Rows from block 4 of a small image classifier, named by matrix and row number. Rows with one number belong to one neuron. Each number is 128 + 24 x the weight over its row's rms, rounded and kept within 0 to 255. All counts start at 0.
Before each neuron's rows are labels from the 100 images, of 14976, where the neuron reaches its highest value: "top examples" is what is common among them; "patch colour" is the nearest of a few named colours to the mean colour under the peak. Only what is clearly more common there than usual is listed. The data: stained colorectal tissue patches (NCT-CRC-HE-100K). In brackets: how many of the 100.
# fc1: MLP up (model.blocks.4.mlp.fc1.weight, 1024x512), inputs 384-511
# fc2: MLP down (model.blocks.4.mlp.fc2.weight, 512x1024, transposed), outputs 384-511

top examples: tissue: smooth muscle (81)
patch colour: red (57)
fc1.600 [144 148 103 144 133 124 173 145 142 146 132  73 156 122 144 121 164 115 103 140 149 136 111 128 177  95  93 114  95 104 142 115 149 111 120 167 151 125 136  98 134 146  86 136 141 112 126 105 150 130 133 100 151 125 107 133  95 106 126 160 104 108 141 147 101 152 145 152 110 104 153 138 103 106 119 142 130 110 130 104 112 156  86 129  98 151 130 109  95 112 132 130 129 142 132 177 147 160 125 132  96 153 150 135 137  81 118  90 161 111 127 119 162 133  76 144 145  93 206  94 157 137 134 156 125 116  74 126]
fc2.600 [129 151  94 148 156 132 127 146 113 135  99 132 129 108  78 121 134 119 124 103 122 121 138 135 136 145 142  95  75 156 115 168 121 122 100 144  97 141  87 152 129 141 128 128 150 124 154 139 124 140 106 174 165  95 154 141 134 124 110  92 119 105  59 156 178 137 133 122 130  93 111 140 150 119 179 133  78 104 103 116 120  96 141 140 134 101 106 102  97 139 137 144  95 100 180 100 158 108 126 126 154 144 105 153 169  97 159 125 148 138 159 145  85  82 169 117 107 113 118 136 130 119  99  99 126 136 147  91]

top examples: tissue: debris (58); tissue: mucus (32)
patch colour: pink (75)
fc1.61 [127 129 110 111 126 134 126 113 154 154 140  95 137 132 129 125 121 110 178 127 122 106 190  67 122 135 126 163 165 151 100 103 109 116 111 154 172 144 161 106 109 130 114 124 145 144 110 139 128 135 181  99 125 108 128 110 103 113 109  89 153 149 157 156 133 155 115 101 147 141  95 144 150 127 114  87 111  90 155 217 108 105 102 122 127  84 100 129 123 151 131 158 107  89 112 133 108 165 106 111 121 130 116 126 140 142 148 145 146 159 125 104 101 131 146 156 135 131 155 101 134 112 173 138 133  92 119 150]
fc2.61 [103 125 115 145 106 100 135 119 127 133  84 109  82 117 151 142 158 131  83 142 142 137  95 162 111 107 171  93 122 101 102  89  63 130 133  91 102 127 113 132 157 117 121 163 120 108 104 111  86 131  56 137 162 126  92 139 139 126 137 117 128 109 115 148 162 128 141 152 145 115 133 148 104  86 132 150 118 132 100  78 156 128 134 135 140 181 120 126 131 141 113 110 154 138 110 133 162  97 166 163 105 141 138 138 141 153 102 138 122 100 103 184 144 121 131  95 138  76  91 157 136 120 110 167  95 144 108 128]

top examples: tissue: normal colon mucosa (42); tissue: tumour epithelium (34)
patch colour: grey (64)
fc1.423 [ 98 111 107 174 105 117 217 135 128 125 150 114 103 163 113 133 110 171 133 127 140 116 117 167 133  87 123 150 136 124 109  88 119 139 141 137 117 118  97 145 106 143 155 103  98 144 137 123 152 124  78 159 115 151 104 127 132  93 117 148 126 148 102  93 178 124 118 123 135 141 157 128 120 144 137 113 137 120 104 154 153 128 132  99 164 117 122 121 160 129 147 135 142 168 153 142 155 122  71 119 149 155 169 132 147 109 106 143 115 116 135 102 152 135 120 113 106  83  80 127  81  91 119 105 185 161 141 156]
fc2.423 [167 153 145 145 139 161  92 142 157 144 115 140 136 124 161 124 119  82 127 115 155 111 141  80 108 141 147 107  95 132 122 105  93  86 124 109 129  86 108 103 144  88 112 125 123 125 165  95 124 108 146  80 138 129 130 126  96 162 148 153 133 133 137 135 133 157 143 134 149 129 137 120 134 113 103 121 102  91 136 121 104 128 126 155  98 180 105 120 109 147 112 126 113 114 138 106 125  89 158 127  97 136 100 151 118 168 118 106 126 150 160 132 152 176 154 116 156 138 141  88 156  99 105 109  78 131 136 100]

top examples: tissue: tumour epithelium (54)
patch colour: pink (70)
fc1.412 [120 144 136 145 142 110 125 134 136 114 159 140 128 119 153 134 139 150  92 139 120 135 110  84 137 169  96 133 139  97 138 128 152 142 100 108  93 165 121 127 110 139 137 175 120 156 122 171 128  68  54  96  83 131 139 101 146  84 137  92 133 123 132 137 164 170 174 106 119 139 114 104 126 132 121 155 131 105 125 203 184 152 154 143 223 154  97 110 103 108 118 170 128 133 127  86 137 166 137 144 130 139 154 163 106 101 116 156 127 101 128 144 116 132 159 145 137 114 131 118 146 124 122 148 146 133 158 117]
fc2.412 [129 104 114 101 131 127  95 123 120 154 143 142 142 166 116 116 124 125 148 185 150 138  64 152 105 101 121 110 127 141 141 120 140 158 134 111 122  97 116 118 132 105 131 104 134 123 164 175 158 173 210 140 149 141  87 154 104 133 145 133 117 125 123 123  82 117  95 154 110  97 121 140 147 134 146 137 133 126 141  96  92 131 128  85 139  98 143  99 117 137 153 127 136 148 172 170 142 109 131 143 129 149 144 145 137 130 167 146 105 122 147  91 130 118 131 168 123 134 114 138  85 109 128 127 101 134 133 107]

top examples: tissue: smooth muscle (54)
patch colour: pink (80)
fc1.313 [133  88 113 140 159 184  96 122 151  97 146 172  90 124 119 114 136 139  89  89 111 128 148 101 120 160 136 116  90 169 106 111 150  90 116 139 134 145 114 115  68 130 133 154 135 120 138  92 174  97 156 161 120  90 102 116 157 146 136  84 134 132 107 118 116 180 115 140 127  95  88 140 171 109  82 148 113 106 144 134 150 132 147 123 158  71 127 139 129 128 149 131  87 115 131 110  99 124 163 138  86  95 121 172 126 107 125 133 143 172  84 176 120 151 176 124  80 155 133 161 137 153 107 141  83 149 170 125]
fc2.313 [107 153 150 122 140 113 164 149 135 100 115 126 180 136 160 137 145 107 149 146 140 108 143 128 113 126 140 130 170  85 173 127 158 138 104 136 161  98 140 146 152 148  83  78 130 110 102 155 105 146 106 150 142 139 163  98 136 150  99 130 129 130 132 117 126 141 131 104 114 158 162 154 114 145 130 158  86 111  90  73 136 108  99  93 131 141 125 129 128 117 151 134 181 152 138 164 106 160 138 114 181 106 147 105 119 127 107 156 128  91  97  93  77 142 121 145 150  66 109 103 136 121 109 113 160 157 182 138]

top examples: tissue: tumour epithelium (56)
patch colour: white (51)
fc1.177 [108 130 129 144 168 112 101  97 132  96  90 151 130 135 114 157 104 130 134 124  86 116 105 138 137 184 101 124 111 111 142 102 179 140 128 109 110 106 161 100 128 151 142 133 146 138 111 128 162 120  99 125 126 134 124 168 153 148 167 136 115 136 113 170 159 154 150  93 123 125 120 135 139 171 145 108 150 144 141 152 122 148 136 190 140 112 135  80 113 162 162 144 123 169 137 108 107  94 125 130 161 156 106 105 151 133  96 148  82 147 134 135 135 114 105 159 117 130 121 158  80  92 114 122 104 152 143 166]
fc2.177 [ 93 101 136 122 112 151  92 151 137 117 119 138 101 120 151  95 111 149 106 102 177 134 135 106 183 111 153 151 135 176 153 153 155 152 165  98 164 157 103 125 183 119 150 128 107 157 135 120 107 127 148 112 150 150 128 104 114 115 135 137 162 168 108 147 131 136 113  99 108 126 141 137 118  93  80 139 113  97 112  96 134 127  95  99 104 146 142 139 129  94 115 125 126 125 147 148 150 169 127 142  77 123 117 139 100 136 186 103 141 121 120 123 124 120 138 133 155 117 149 145 134 124 132 104 156 131 137  67]

top examples: tissue: mucus (71); tissue: debris (27)
patch colour: pink (71)
fc1.208 [137 121 156  96  81 135 112 122 130 106 138 113  92 121 114 133  80 139  92  95 121 113 139 128 110 101 177 135  93 160 149 119 102 110 171  63  88 131 182 119 116 119 159 191 106 136 130  80 167 117 115 125 164 138 136 115 119  98 115 123 129 124 120 154 152  83 136 122 136 143 128 124 113 110 124 124 152 109  95 179 133 118 135 105 132 142 141 121 139 127 164 144  94 122 100 136 132 159 148 149 147 155  94  83 155 148 114 147  78 163 122 134 108 113  89 129 152 126 109 130 106 121 152 179 128 100  79 116]
fc2.208 [115 135 100  94 138 120 128 124 126 138 115 144 122 146 124 133 110  46 136 133 129 135 155 123 124 140 136 106 159 120  92 116 129 109 142 158 103 102 112 110 139 131  98 109 121 135 160  97 118 132 122 156 146 123  88 125 112  96 123 150 166 142 140  94 142 121 105 106  99 141  81 137 111 143 101 158  91 115 121 147 106 160 109 169 129 128 134 111 120 155 146 137 121 150 158 124 124 161  81 167 136  98  84 151 155 123 141  92 159 132 158  98 163 114 174 139 119  98 126 124  89 130  96 142 128 126 132  86]

top examples: tissue: cancer-associated stroma (52); tissue: mucus (27)
patch colour: pink (89)
fc1.222 [155 100 108 166 144 148 159 110 123 108 113 133 166 176 118 117 130 119 131 115 112 143 138  91 129 145 102 103 136 128 131 148 122 109 122 140 116 123 146 109 133 130 118 113 100 131 140 186 157 147  77 122 134 127 144 168 115 128 142 135 185 141 177 137 145 159 112 141 141 130 164 105 161 111 132 127 126 122 115  94  74 140 114 121 157 176 130 143  92 157 114 121 118 119 127 106 168 137 100 121 124 122 126 166 135 107 113 108 172  81 110 146 147 133 182  83 150 123 165 116 167 110  95 155 129 159 121  96]
fc2.222 [159 139 129 111 140 119 127 136 157 155 141 163 126  75 158 143 149 156 109 145  93 156 104 160 146 143  97 130 151 110 145  79 142 164 118 186 124 148 140 131 153 131 134 113 127 151 130 132  95 136 148 163  94 101 124 100 134 153 133  94  61 115 133 129 159 134 143 159 122 151 112 142 111 152 128 130 118 126 121 159 139 160 146 151 114 103 145 141 151 140 144 155 177 114 163 148  79 175 130 149  94  98 131 138 108 110 151 151 105 144 124  55 111 140 112 142  99 168 138 122 150 133 126 101 158 122 101 109]

top examples: tissue: smooth muscle (96)
patch colour: red (53); brown (38)
fc1.574 [103 126 151 105 134 134 157 115 128 122 120 132 118 147 179 155 180 132 162  98 124 153 129 133 111 150 135 149 137 119 133 105 126 122 146 132 101 121 126  88 169 170  93 121 126 133 159 112 145 162 108  76  99 114 112 125 120 123 105 133 130  90 152 135 116 146 110 131 103  82 138 110 110 121 117 137 129 132 149 146 154 168 122  86 188  98 146 132 120 143 132 107  95 145 136 131 132 154 168 129 139 146 120  98 108 138 174 105 125 102 108 119 111 152 140 151 114 136 149 135 122 113 143  79 113 148 112 194]
fc2.574 [144 109  94 102 181 188 117 146 153 133 149 114 131 126 118 133 134 121 119 125 143 122 123 131 148 111 143 116  96 135 110 163 133 108 122 138 137  96 156 113  77  88 132 149 121 119 138 170 159 116  99 131 183 141  95 164 118 124 148 110 117 120 120 125 115 115  68 138 122 110 127 125 147 114 128  79 128 128 137 114  81 112 104 125 120 142 147  94 141 133 169  94 128  75 125 165 190  84 112 119 126  69  84 110 137 125 111 124 141 129 151 143 168  79 142 122 123 126 100 112 157 151 107 135 116 135 128 116]

top examples: tissue: lymphocytes (51)
patch colour: pink (78)
fc1.722 [123 129 130 103 137 133 141  91 142 133 184 121  85 137 138 144 126 131 131 121 187 110  97 143 116 144  98 145 124 129 140 139 162 121 162 107 139 171 116 146  91 115 102  90 117  85 108 167 107 102 153 138 119 155 150 137 151 141 141 133 105 131 121 144 110 160 104 102 109  98 150 138 133 123 144 112 114 139 119 147 103 156  86 166 159 130 129 114  87 112 100  94 102 183 138  92 153 129 107 123 102  95 154 139 111 171 142 126  95 110 124 104 123  88 111 137 139 122  82 146 154 154  78 158 127  78 155 121]
fc2.722 [114 109 143 127 149 125 138 150 128 111 161 148 165 151 162 101 132 166  98  72  76  92 163 137 140 119 162 124  98 131  96 158 144 132 138  98 138  97 132 131 116 133 155 155 148 153  94 110  99 131 159 114 147 103 100 151 148 107 148 124 140  81 150 135 101 120 139 113 133 110 147 161 125 133 125 182 107 130  63 134 160 129 131 142 126 128 116 140  97 117 132 146 144 124 113 140 160 110  96 166 167 122 152 104 157  78 170 128 111 144 154 185 111 167 138 160 142 155 122 141 105 139 112  66 111 215 109 130]

top examples: tissue: debris (38); tissue: mucus (30)
patch colour: pink (86)
fc1.613 [138 155 126 129 150 136 137 201 116 119 157 117  83 168 147 129 140 108 139 129 180 132 124 144 123 161 113 117 133 117 161 100 143 108 122  98 115 124 142 130 135 147 161 127 131 137 145 131 154 119 148  92 120 118 161 116 139 158 162 173 127 102 117 121 117  62 170 155 181 122 161 151 100  99 129 133 144 153  78 175  48 146 118 141 131 117 124 133 142 124 183 136  98 141 142 128 153 109 117 122 112 182 127 118 148 121 131 116 114 127 134 169  96 138 104 133 131 158 128  79  85 122  96 131  99  68 159  77]
fc2.613 [116 122 152 109 153 119 116 123 145 117 111 116 184 148 116 153 103 122 160 104  86 169 114  83 132 122  88 142 139 120 135 135 135 122 134 115 133 183 140  88 144  86  96 130 144 124 108 101 113 140 124 172 125 140 131 126 112 112  88  86 116 156 156 114 164 123 119 163 154 113 133 133 123 141 133 122 141 100 121 121 147 118 114 107 157 121 165 159  68 121 103 100 119 111 124 139 116 149 106 121 148 106  74 175 100 146 138 101 154 135 109 110 144  85 146 127 158 149 183 182 172 145  84 133 158 139 134 124]

top examples: tissue: tumour epithelium (53)
patch colour: pink (83)
fc1.561 [101 129 209 106 105 159 115 115 114 127 126 140  94 105 130 111 126 105  96 133 170  96 125 113 129 105 144 107 112 102 163 107 164 113 124 115 104 113 132 145 139 139 108 150  97 137 112 122 120 161 162 120 132 136  76 136 132 124 175 108 135 150 123 140 126 146 114 154 134 113 104 161 150 152 151 106 127 123 102 103 108 115 139 133 131  97 118 154 136 155 154 117 112 129 104 134 141 151 167 143 132  90 109 160 139 100 138 141 106 136 135 148 128 115 100 134  99 105 119 144 106 171  79 121 123 111 141 147]
fc2.561 [152 113  49 144 147 133 147 138 143 112 158  79 149 191 167 122 124 118 156 139 123 171  90 122 151 171 142 120 119 126  87 124 142 147 169 136 101 105 134 134 113 137 154 111 140 126 149 129 140 138 126 125 145 121 124 163 114 147 108 121 104 113 135 139  99 147 122 153  87 168 165 118 136 146  89 125 129 139 105 131 125 162  73 120 139 161 108 129 133 131 123 128 121  82 100 104 156  87 119 130  92 126 124 116 108 138 138  76 127 105 162 131 160 102  98  91 126 168 147  91 149 130 160 175 136 156 137 158]

top examples: tissue: tumour epithelium (39); tissue: normal colon mucosa (30)
patch colour: grey (51)
fc1.562 [ 65 124 152  93 120 133 115  74 131 120 152 112 120 153 135 106 139 132 137 113  86  85 115 153 124 182 125 135 123 104 133  78 161 160 129 123  89 134 146 100 135 125 124  96 154 108 145 121 136 118 164 111 137 117 154  99 120 101 145 139 125 101 115  94  90 151 152 156 133  99 122 102 150 120 157 106 170 146 131 130 127  97 120 118 126 131  97 115 129 144 104 147  97  98 125 175  92 160 121 132 133 145 130  86 111 155 107 163 125 118 168  86 110 124 142 150 107 145  76 116 167 146 127 130 116 156 122 142]
fc2.562 [159  81 124 148 114 110 124 194 166 136 130 168 134 115 115 153 155 122 118  99 143 172  96 142 136 101 151  98 120 127 125 134 133 117 149 124 133  89 130 173 170 126 124 153 103  89  98 130 108 117 142 110 170 152 109 109 128 135 152 112  89 104 120 117 127 121 123 107 142 149 163 157 138 142  98 117  98 130 134 126 162 122 144 125 111  94 145 144 110 111 156 104 111 186 127 131 131 102 182 127 146 123 150 138 118 137 140  86  92 106  86 136 177 140 135 147 149 124 181 126 120 181 119 110 138 127 138 133]

top examples: tissue: smooth muscle (94)
patch colour: pink (93)
fc1.149 [ 85 132 122 187 116  73 120  94 149  88 145 110  67 109 146 116 128 150 124 138 138 117 140 107 140 116 145 145 133 116 120 101 136 103 145  85 124 152 118 151 170  89 118 200 129  92 150 113 139 161 158 116  86 179 127 137 112 115 121 131 103 156 129 137 139 132 109 121 142 128 150  84 120 112  98 111  90 138 116 115 138 130 110 119 151 101 130 129 119  86 145 122 129 142 152 134 117 148 151 163 185 105  68 102 171  97 148 143 124 113 135 119 131  95 128 180  98 138 114 136 109 163  95 119 113 104 159 106]
fc2.149 [158 137 158 144 157 137 159 114  96 145 110  64 126 167 128 150 170 106 111 138 144 151 104 114 145 152 133 137 121 175  79 107 141 143  97 136 106 112 110 176 112 103 154  73 144 121 114 136 113  97 119 114 113  98  84 149 149 186 188 158 123 138 118 114 133 138 109 109 158 138  90 156  96 133 129 119 156 111 209 149 105 114 150 143 115 144 147 127 100 154 117 127 104 117 101 150  93 126  97 149 145 163 133 125 151 144 129 101 161 126 157 142 144 100 124  99 168 128  99 121 143 118 137 119 138 109 162 111]

top examples: tissue: lymphocytes (85)
patch colour: brown (82)
fc1.153 [169 136 123 145 100 134 104 141 138 126 133 129 135 115 130  97 129 132  93 141 144 140 132 138 111 101 115 126 120 151 142 123 147 108  96 149 170 120 120 155 138 108 154 120 127 149 138 130 166 154  61 118  98 121 121 116 105 108  88 121 154 152 158 113  96 159 112  98 107 153 126 150 142 109 142 121  90 175 159 101 108 109 124 108 132 100 100 113 124 131 119 140 142 141 139 144  93 148 140 137 114 132  90 102  80 127 146 124 152 127 142 132 130 138 127 103 129 150 141 118 163  95 133 164 155 171  91  80]
fc2.153 [104 125 160 107 166  94 158 151 142 131 115 112 149 111 126 123 125 126 137 105 153 107 128 114 106 151 168 100 155 138 140 117 111 171 163 132 110 136 156  93 144 119  95 157  99  75 116 114 135 113 160 145 105 131 159 129 161 123 149 124 118 131  88 128 164 110 173 136 137 116 159 122 136 167 175 122 138 137 133  98 184  92 131 156 141 184 156 119 144  64 125 104 125 137 147 127 131 165 120 106 138  97 120 102 152 136  95 119 116 105 104 135 127  89 152 161  91 127 153 148 137 149 131  77 104 110 129 174]

top examples: tissue: lymphocytes (62)
patch colour: brown (77)
fc1.653 [ 71 134 124  87 138 111 106 159 101 125 121 171 197 140 169 138 124 125 117 109 180 119 167 114 134  90 110 126 156 121 143 130 148  73 109 132  88 110 140  92 111 134  74 101 122  70 138 100 134 142 118 150 161 157 161  88 154 104 100 160 105 132 131  74 111 108 147  89 124 141 120 137 119 128 147 118 170 108 115 108  97 134 188 142  86 138 100  91  93 130 133 129 113 138 138 119 102 112 123 151 100 119 124 142  97 145 129 156 133 124 181 156 109 102  99 138 146 165 154 131  88  86 126 125 107 153 107 153]
fc2.653 [151 134 137 116  60 144 141 101 135 122 167 126 137 147  93 125 164 133 185 155  75 135 147 165 113 114 117 162 157 152 110 163 131 130 142  95 106 131 137 148 129  92 139 149 123 124 156 126 109 148 134 127 103  89 143 135  99 123 119 115 177  97 119 100 166 120 108 167 107 143 125 124 106 116 155 134 127 136 151 112 159 145 149 100 156 123 140  94 146 146 138 139 110 165  91 127 188 144 160 132 146 118 119  92 162 102 125 137 155 157 139 142 124 147 133 104 159  95 147 122 132 155 131 110 116  91 137 123]

top examples: tissue: tumour epithelium (35)
patch colour: pink (65); brown (29)
fc1.211 [138 177 106 141 128 139 142 143 134 148 142 134 133 138 134  89 119 184 136 155 118 159 114 122 143  92 134 136 143 105 161 151 167 154 129 114 131 137 139 134 187 100 146 120 150 105 120 121 161 114 118 133 148 135 150 131 117 102 148 109 106 128 127 134 115 153 157 127 139 124  59 119 132 134 164 134 107 174  87 151 125 123 151 148 132 137 138 132 119 132 120 111 124 141 116 147 136 116 125 126  84 133 161 144 153 103 121 142 134 127 115 136 137 109 103 144 122 145  89 139 122 128 134 149 104 114 152  99]
fc2.211 [164 115 144  91 133 138 140 119  91 111 136 128 117 121 116 131  97  78  92 121 133  99 117 116 137 162 148 118  81 123 119 113 130 112 154 110 126 112 147 149 148 129 159 150 142 151 156 149 113 109 125 112 125 117 149 106 132 152 119 120 127 111 102 136 138 108 138 108 116  87 145 121  99 119 144 101 117 119  77  90 133 112  83  75 138 171 111 172 128 147 149 128 127  89 145 119  98 145 110 132 147 169 116 110 140 152 123 120 148 155 141  91  93 138  96 134 122 157 165 130 104 121 118 126 111 145 172 109]

top examples: tissue: lymphocytes (38)
patch colour: grey (53)
fc1.531 [ 96 126 114 157 124  92 132 122 135 110 154 132 161 133 137 167 124 151 120 150 127 113 135 141 112 168 101 182 132  99 139 121  96 119 152 103  75 137 131 131 103 113  97 128 141 124 139 169  96 100 129 112 122 101 157 124 131 107 139 144 173 133 151 174  90 158 109 149 159 104  99  92 163 131 125 125 114 102 132 145 112 112 113 120 137 152 107  72  98 104 113 122 139 157 135 122 130 107 115 145 165 177 182  74  91 114 123 125 118 144 142 143 102 122 158 127 147 133 118 131 146 124 142 131 122 109 110  75]
fc2.531 [123 110 139 101 155 153 141 109  94 132 147 188 132 162 115 113 130 162 110 144 136  94 149 127 158  82 150 118 135 205 135 103  96 130 105 117 122 171 101 146 122 138 170 154 132 102 104  87 150 146 138 106 102 166 135 112 164 150 152 135 117 139  76 112 152 150  77 142 131 123 142 122 140  99 123 136 150 132 106 136 125 127 140 139 120 131 155 151 130 137 153 148 107 135 137 122 133 139 151 138 155 133  83 195 142 130 163 158 149 127 110 135 122 147 147 119 130 148 137  61 127 152 135 109 126 158 170 145]

top examples: tissue: mucus (52); tissue: tumour epithelium (37)
patch colour: grey (48)
fc1.242 [103 130 114 132 111 135 110 107 142  74 100 135 107 162 109 148 115 125  86 111 135 127 101 157 127 151 152 124 126  97 103 150 130 118 119 140  98 106 127 134 150 121 112 116  86 112 179  52 118 116 166  97 147 173  95 119 143 125  98 159 162 164 114 148 144 149 145 150 122  94 122 123 149 136 117 169 154 119 113  95 165 113 165  97 107 138 141  88 118  95 136 131 111 140 122  97  99 169 147 148 145 132 116 112 144 164 141 145 137 146 110 135 111 169 120 148 107 161 111 124 130 147 119 133 167 150 130 121]
fc2.242 [121 131 157 137 156 149 150 146 186 151 172 159 142 121 145  99 137 176  89 158  97 152 145 138 142  95 126 157 118 177 130 107 148 117  88 133 137 130 116  88  93 142 138 133 149 135 122 161 128 127  85 150 159  85 171 169 131 129 159 109  87 147 126 114 113 143  92 101 126 191 146 135 122 143 149 138 127 128 144 109 171 127  88 138 148  88 115 107 119 145 109 114 117 134 139 168 152  93 149 118 131 118 144 112 102 125 141 102 112  90 133 103 149 126 114 168 118  96 127 117 132 119 145  59 108 126  90 109]

top examples: tissue: debris (87)
patch colour: pink (100)
fc1.621 [161 130 107 189 141 126 145 157 144 123 181 124 115 108 133 110  92 161 137 139 147 122 118 127  88 126 126 158  84 156 116 132 144 109 132 144 134 157 125 163 135 156 146 133 121 161 129 123 106 144 149 124 147 141 108 105 140 132 132 122 117 129 121 135 105 168 125 200 119 112 153 170 149  74 110 149 155 167 113 119  69 147  84 135 111  78 127 107 144 138 142 114 101 164 124 136 163  70 139 161 131  90 135 125 129 173 114  91 165 138 152 122 130 119 154 163 146 152 124 164 111 116 119 168 109 138 155 127]
fc2.621 [155 108 138 142 120 114 142 132 159 109 171 136 163 118 104 140 166 104 118 139 122 177 163 120 128 127  67 151 140 123 113 179 141 125 156 118 137 133 158 161 103 108  89 116 135 117 119 152  94 158 159 146 118  99 105 183 152 137  99 125 155 111 122 142 145  87  82 151 133  97 120 142 139 139 112 121  86 140 111 124  98 103 125 136 170 104 118 145 146 116 100 135 134  98 149 113 108 144 152  73 141 124 115 144 135  95 167 154 105 105 131 109 127 105 128 146 117  94 115 137 140 122 101 103  83 188 156 107]

top examples: tissue: debris (59); tissue: mucus (41)
patch colour: pink (94)
fc1.701 [115 127 132 139 143 116 136 133 103 151 119 123 105 120 120 124  65 113 171 131 116 141 162 117 149 123 119  69 112 124 120 133 122 147 158 120 137 154 136 167 128 126  90 133 158 158 147 121 137 134 158 141 147 131 142 157 128 130 121  98 170  99 148 110 120 168 132 107 172 150  41 105 108 120 106 160 113 128 146 129  81 102 131 105 146  86 143 122 136  89 122 143  93 108 110 119 123 142 149 171 135 157 150 157 137 119 140 112  98 156 134 141 167 127 166 149 116 126 113 135 112 160 153 165 138  89 128 130]
fc2.701 [140 111 125  70 119 121 147 105  91 132 111  88 117 147  90 137 148 122  78 117 136 118 115 119 107 104 127 143 128 157 117 137 142 147 116 143 136  96 118 105 142 129 122 155  90  93 155 133 119 145 137 126  85 114  92 157 120 123 143 140 153 125 136 140 122 144 155 178 135 141 117 112 136 162 146 135  84 133 138 133 150 152 112 151 123 137  99  86 107 188 121 117 135 150  76 158 137 134 125 131 118 128  87 103  79 162 126 115 101  68 127 102  95 117 124 154 166 148 182 125 153 154 151 124  92 137 122 137]

top examples: tissue: cancer-associated stroma (46)
patch colour: pink (97)
fc1.482 [142 139 119 113 109  91 119  91 134 124  98 134 105 174 126 151  99 116 152 133 125 129 118 150  97 133 116 103 113 107 167 144 123 123 110 142 127 117 123 160 117 104 123 141 134 111 150 161 154 127 127  81 140  96  86 110 132 126 134 130 125 118 171 102  99 111 150 118 147 132 121 144 146 124 101 107 163 111 163 145  83 102 121 151 120 131 118 136 145 147 123 108  97  89 115 109 135  74 128 109 130 138 104 131 161 134 119 112 103 123 157 114 105 129 114 113 132 104 119  52 139 123 136 104 133 124 151 119]
fc2.482 [104 137  75 139 132 123 139 152 138 146 140 126 114 124 115 145 125 156 130 120 106 131 129 137 174  76  88 134 139 115 173 100 109 186 105 101 129 157 104 125 153 155 136 117 148 138 122 124  94 118 140 204 112 116 140 164 132 136 127 113 126 137  91 144  96 127 112 126 124 165 114 122 127 116 127 155  88 153 107 122 154 161 161 123 131 113 148 117 128 114 138 124 188 183 121 133  85 138 117 127 142 128 125 166 100 125 101 107 145 112 117 122 110 155 147 128  61 140 152 145 126 129 160 138  96 154 113 119]

top examples: tissue: debris (62); tissue: mucus (38)
patch colour: pink (93)
fc1.676 [123 120 123  97 146 107 160 123  97 134 107 102 117 127  99 141 131 148 157 131 148 126 154 136 142 144 141  97 147 144  91 131 134 178  94 155 111 124 132 106 141 137 167 168 134 158 129 121 103 104  84 128  86 138 134 162 135  84 123 183 125 155 147 140 117 160  99  96 129 153 133 103 104 112 119 186 154 121 128 154 127 120 141 138 142 171 123 128 124 165 119 130 118 152 102 111 108  99 137 113 115 112 157 147 128 123 103 162 125 124 130  97 116 142 139 125 111 132 119 116 133 109 106 161 179  97 113 114]
fc2.676 [129 138 122 132 107 167 115 109 126 116 150 148 106 105 142 102 148 111 109 135 118 130 116 139 138 119 168 115 162 123 136  99 139 125 112 111 145 129 116 137  88 119 110 119 130 138  85 153 124  92 113 162 107 159 138 131 157 108 109  99 140 100 116 164  96 145 169 154 134 135 133 128 141  83  85  76 138 146 150 160 127 143 142 145 162  96 159  82 134 118 182 159 143 121 139 143 154 145 110 151  90 135 142 105 107 129 180 133 137 110 112 154 104 119 144 144 113  92 121 130 132 134 170 115  84 120 136 170]

top examples: tissue: lymphocytes (91)
patch colour: grey (61); brown (35)
fc1.32 [174 126 150 146 122 176  96  98 140 145 128 128 136 157 119 162 129 140  83  83 133 155 145 134 124 115 146 139 114 123 113  83  89 166 109 151 167 151 170 170 128 118 124 128 147 145 185 153 143  88 151 113 129 141 134 142 131 138 136 145 108 174 142 149  75 130 186  82 135 137 123 135 139 133 156 154  70 125 111 116 139 146 120 119 129 160  79 108 143 123 109 184 124 143 108 125 147  92 115  78  96 100 122  88 119 122 104 144 130 136 117 161 130 113 143 128  80 124  92 131 128 108 120 132 129 117 129 107]
fc2.32 [109 165 130 108  95 145  92 150  93 130 155 122 157  98 154 126 141 104 177 140 131 143 131  80  99 128 128 154 149 152 177 151 140 111 149 127 117 138 143 131 113 156 139  52  84 159 116 161 157 102 164 154 109 148 127 133 158 148 126  49 121 145 134  75 158 145 100 136 131 122 108 147 125 125 162 114 131 155 146 156 129 123 116 132 111 137 126 170 116 118 126 153 170 100 155 110 140  88 117 149 138 168 101 145 124 186 118  88 160  98 157  81 119 140 126 124 117 106 149 110 100 135 133  99 142 119 142 121]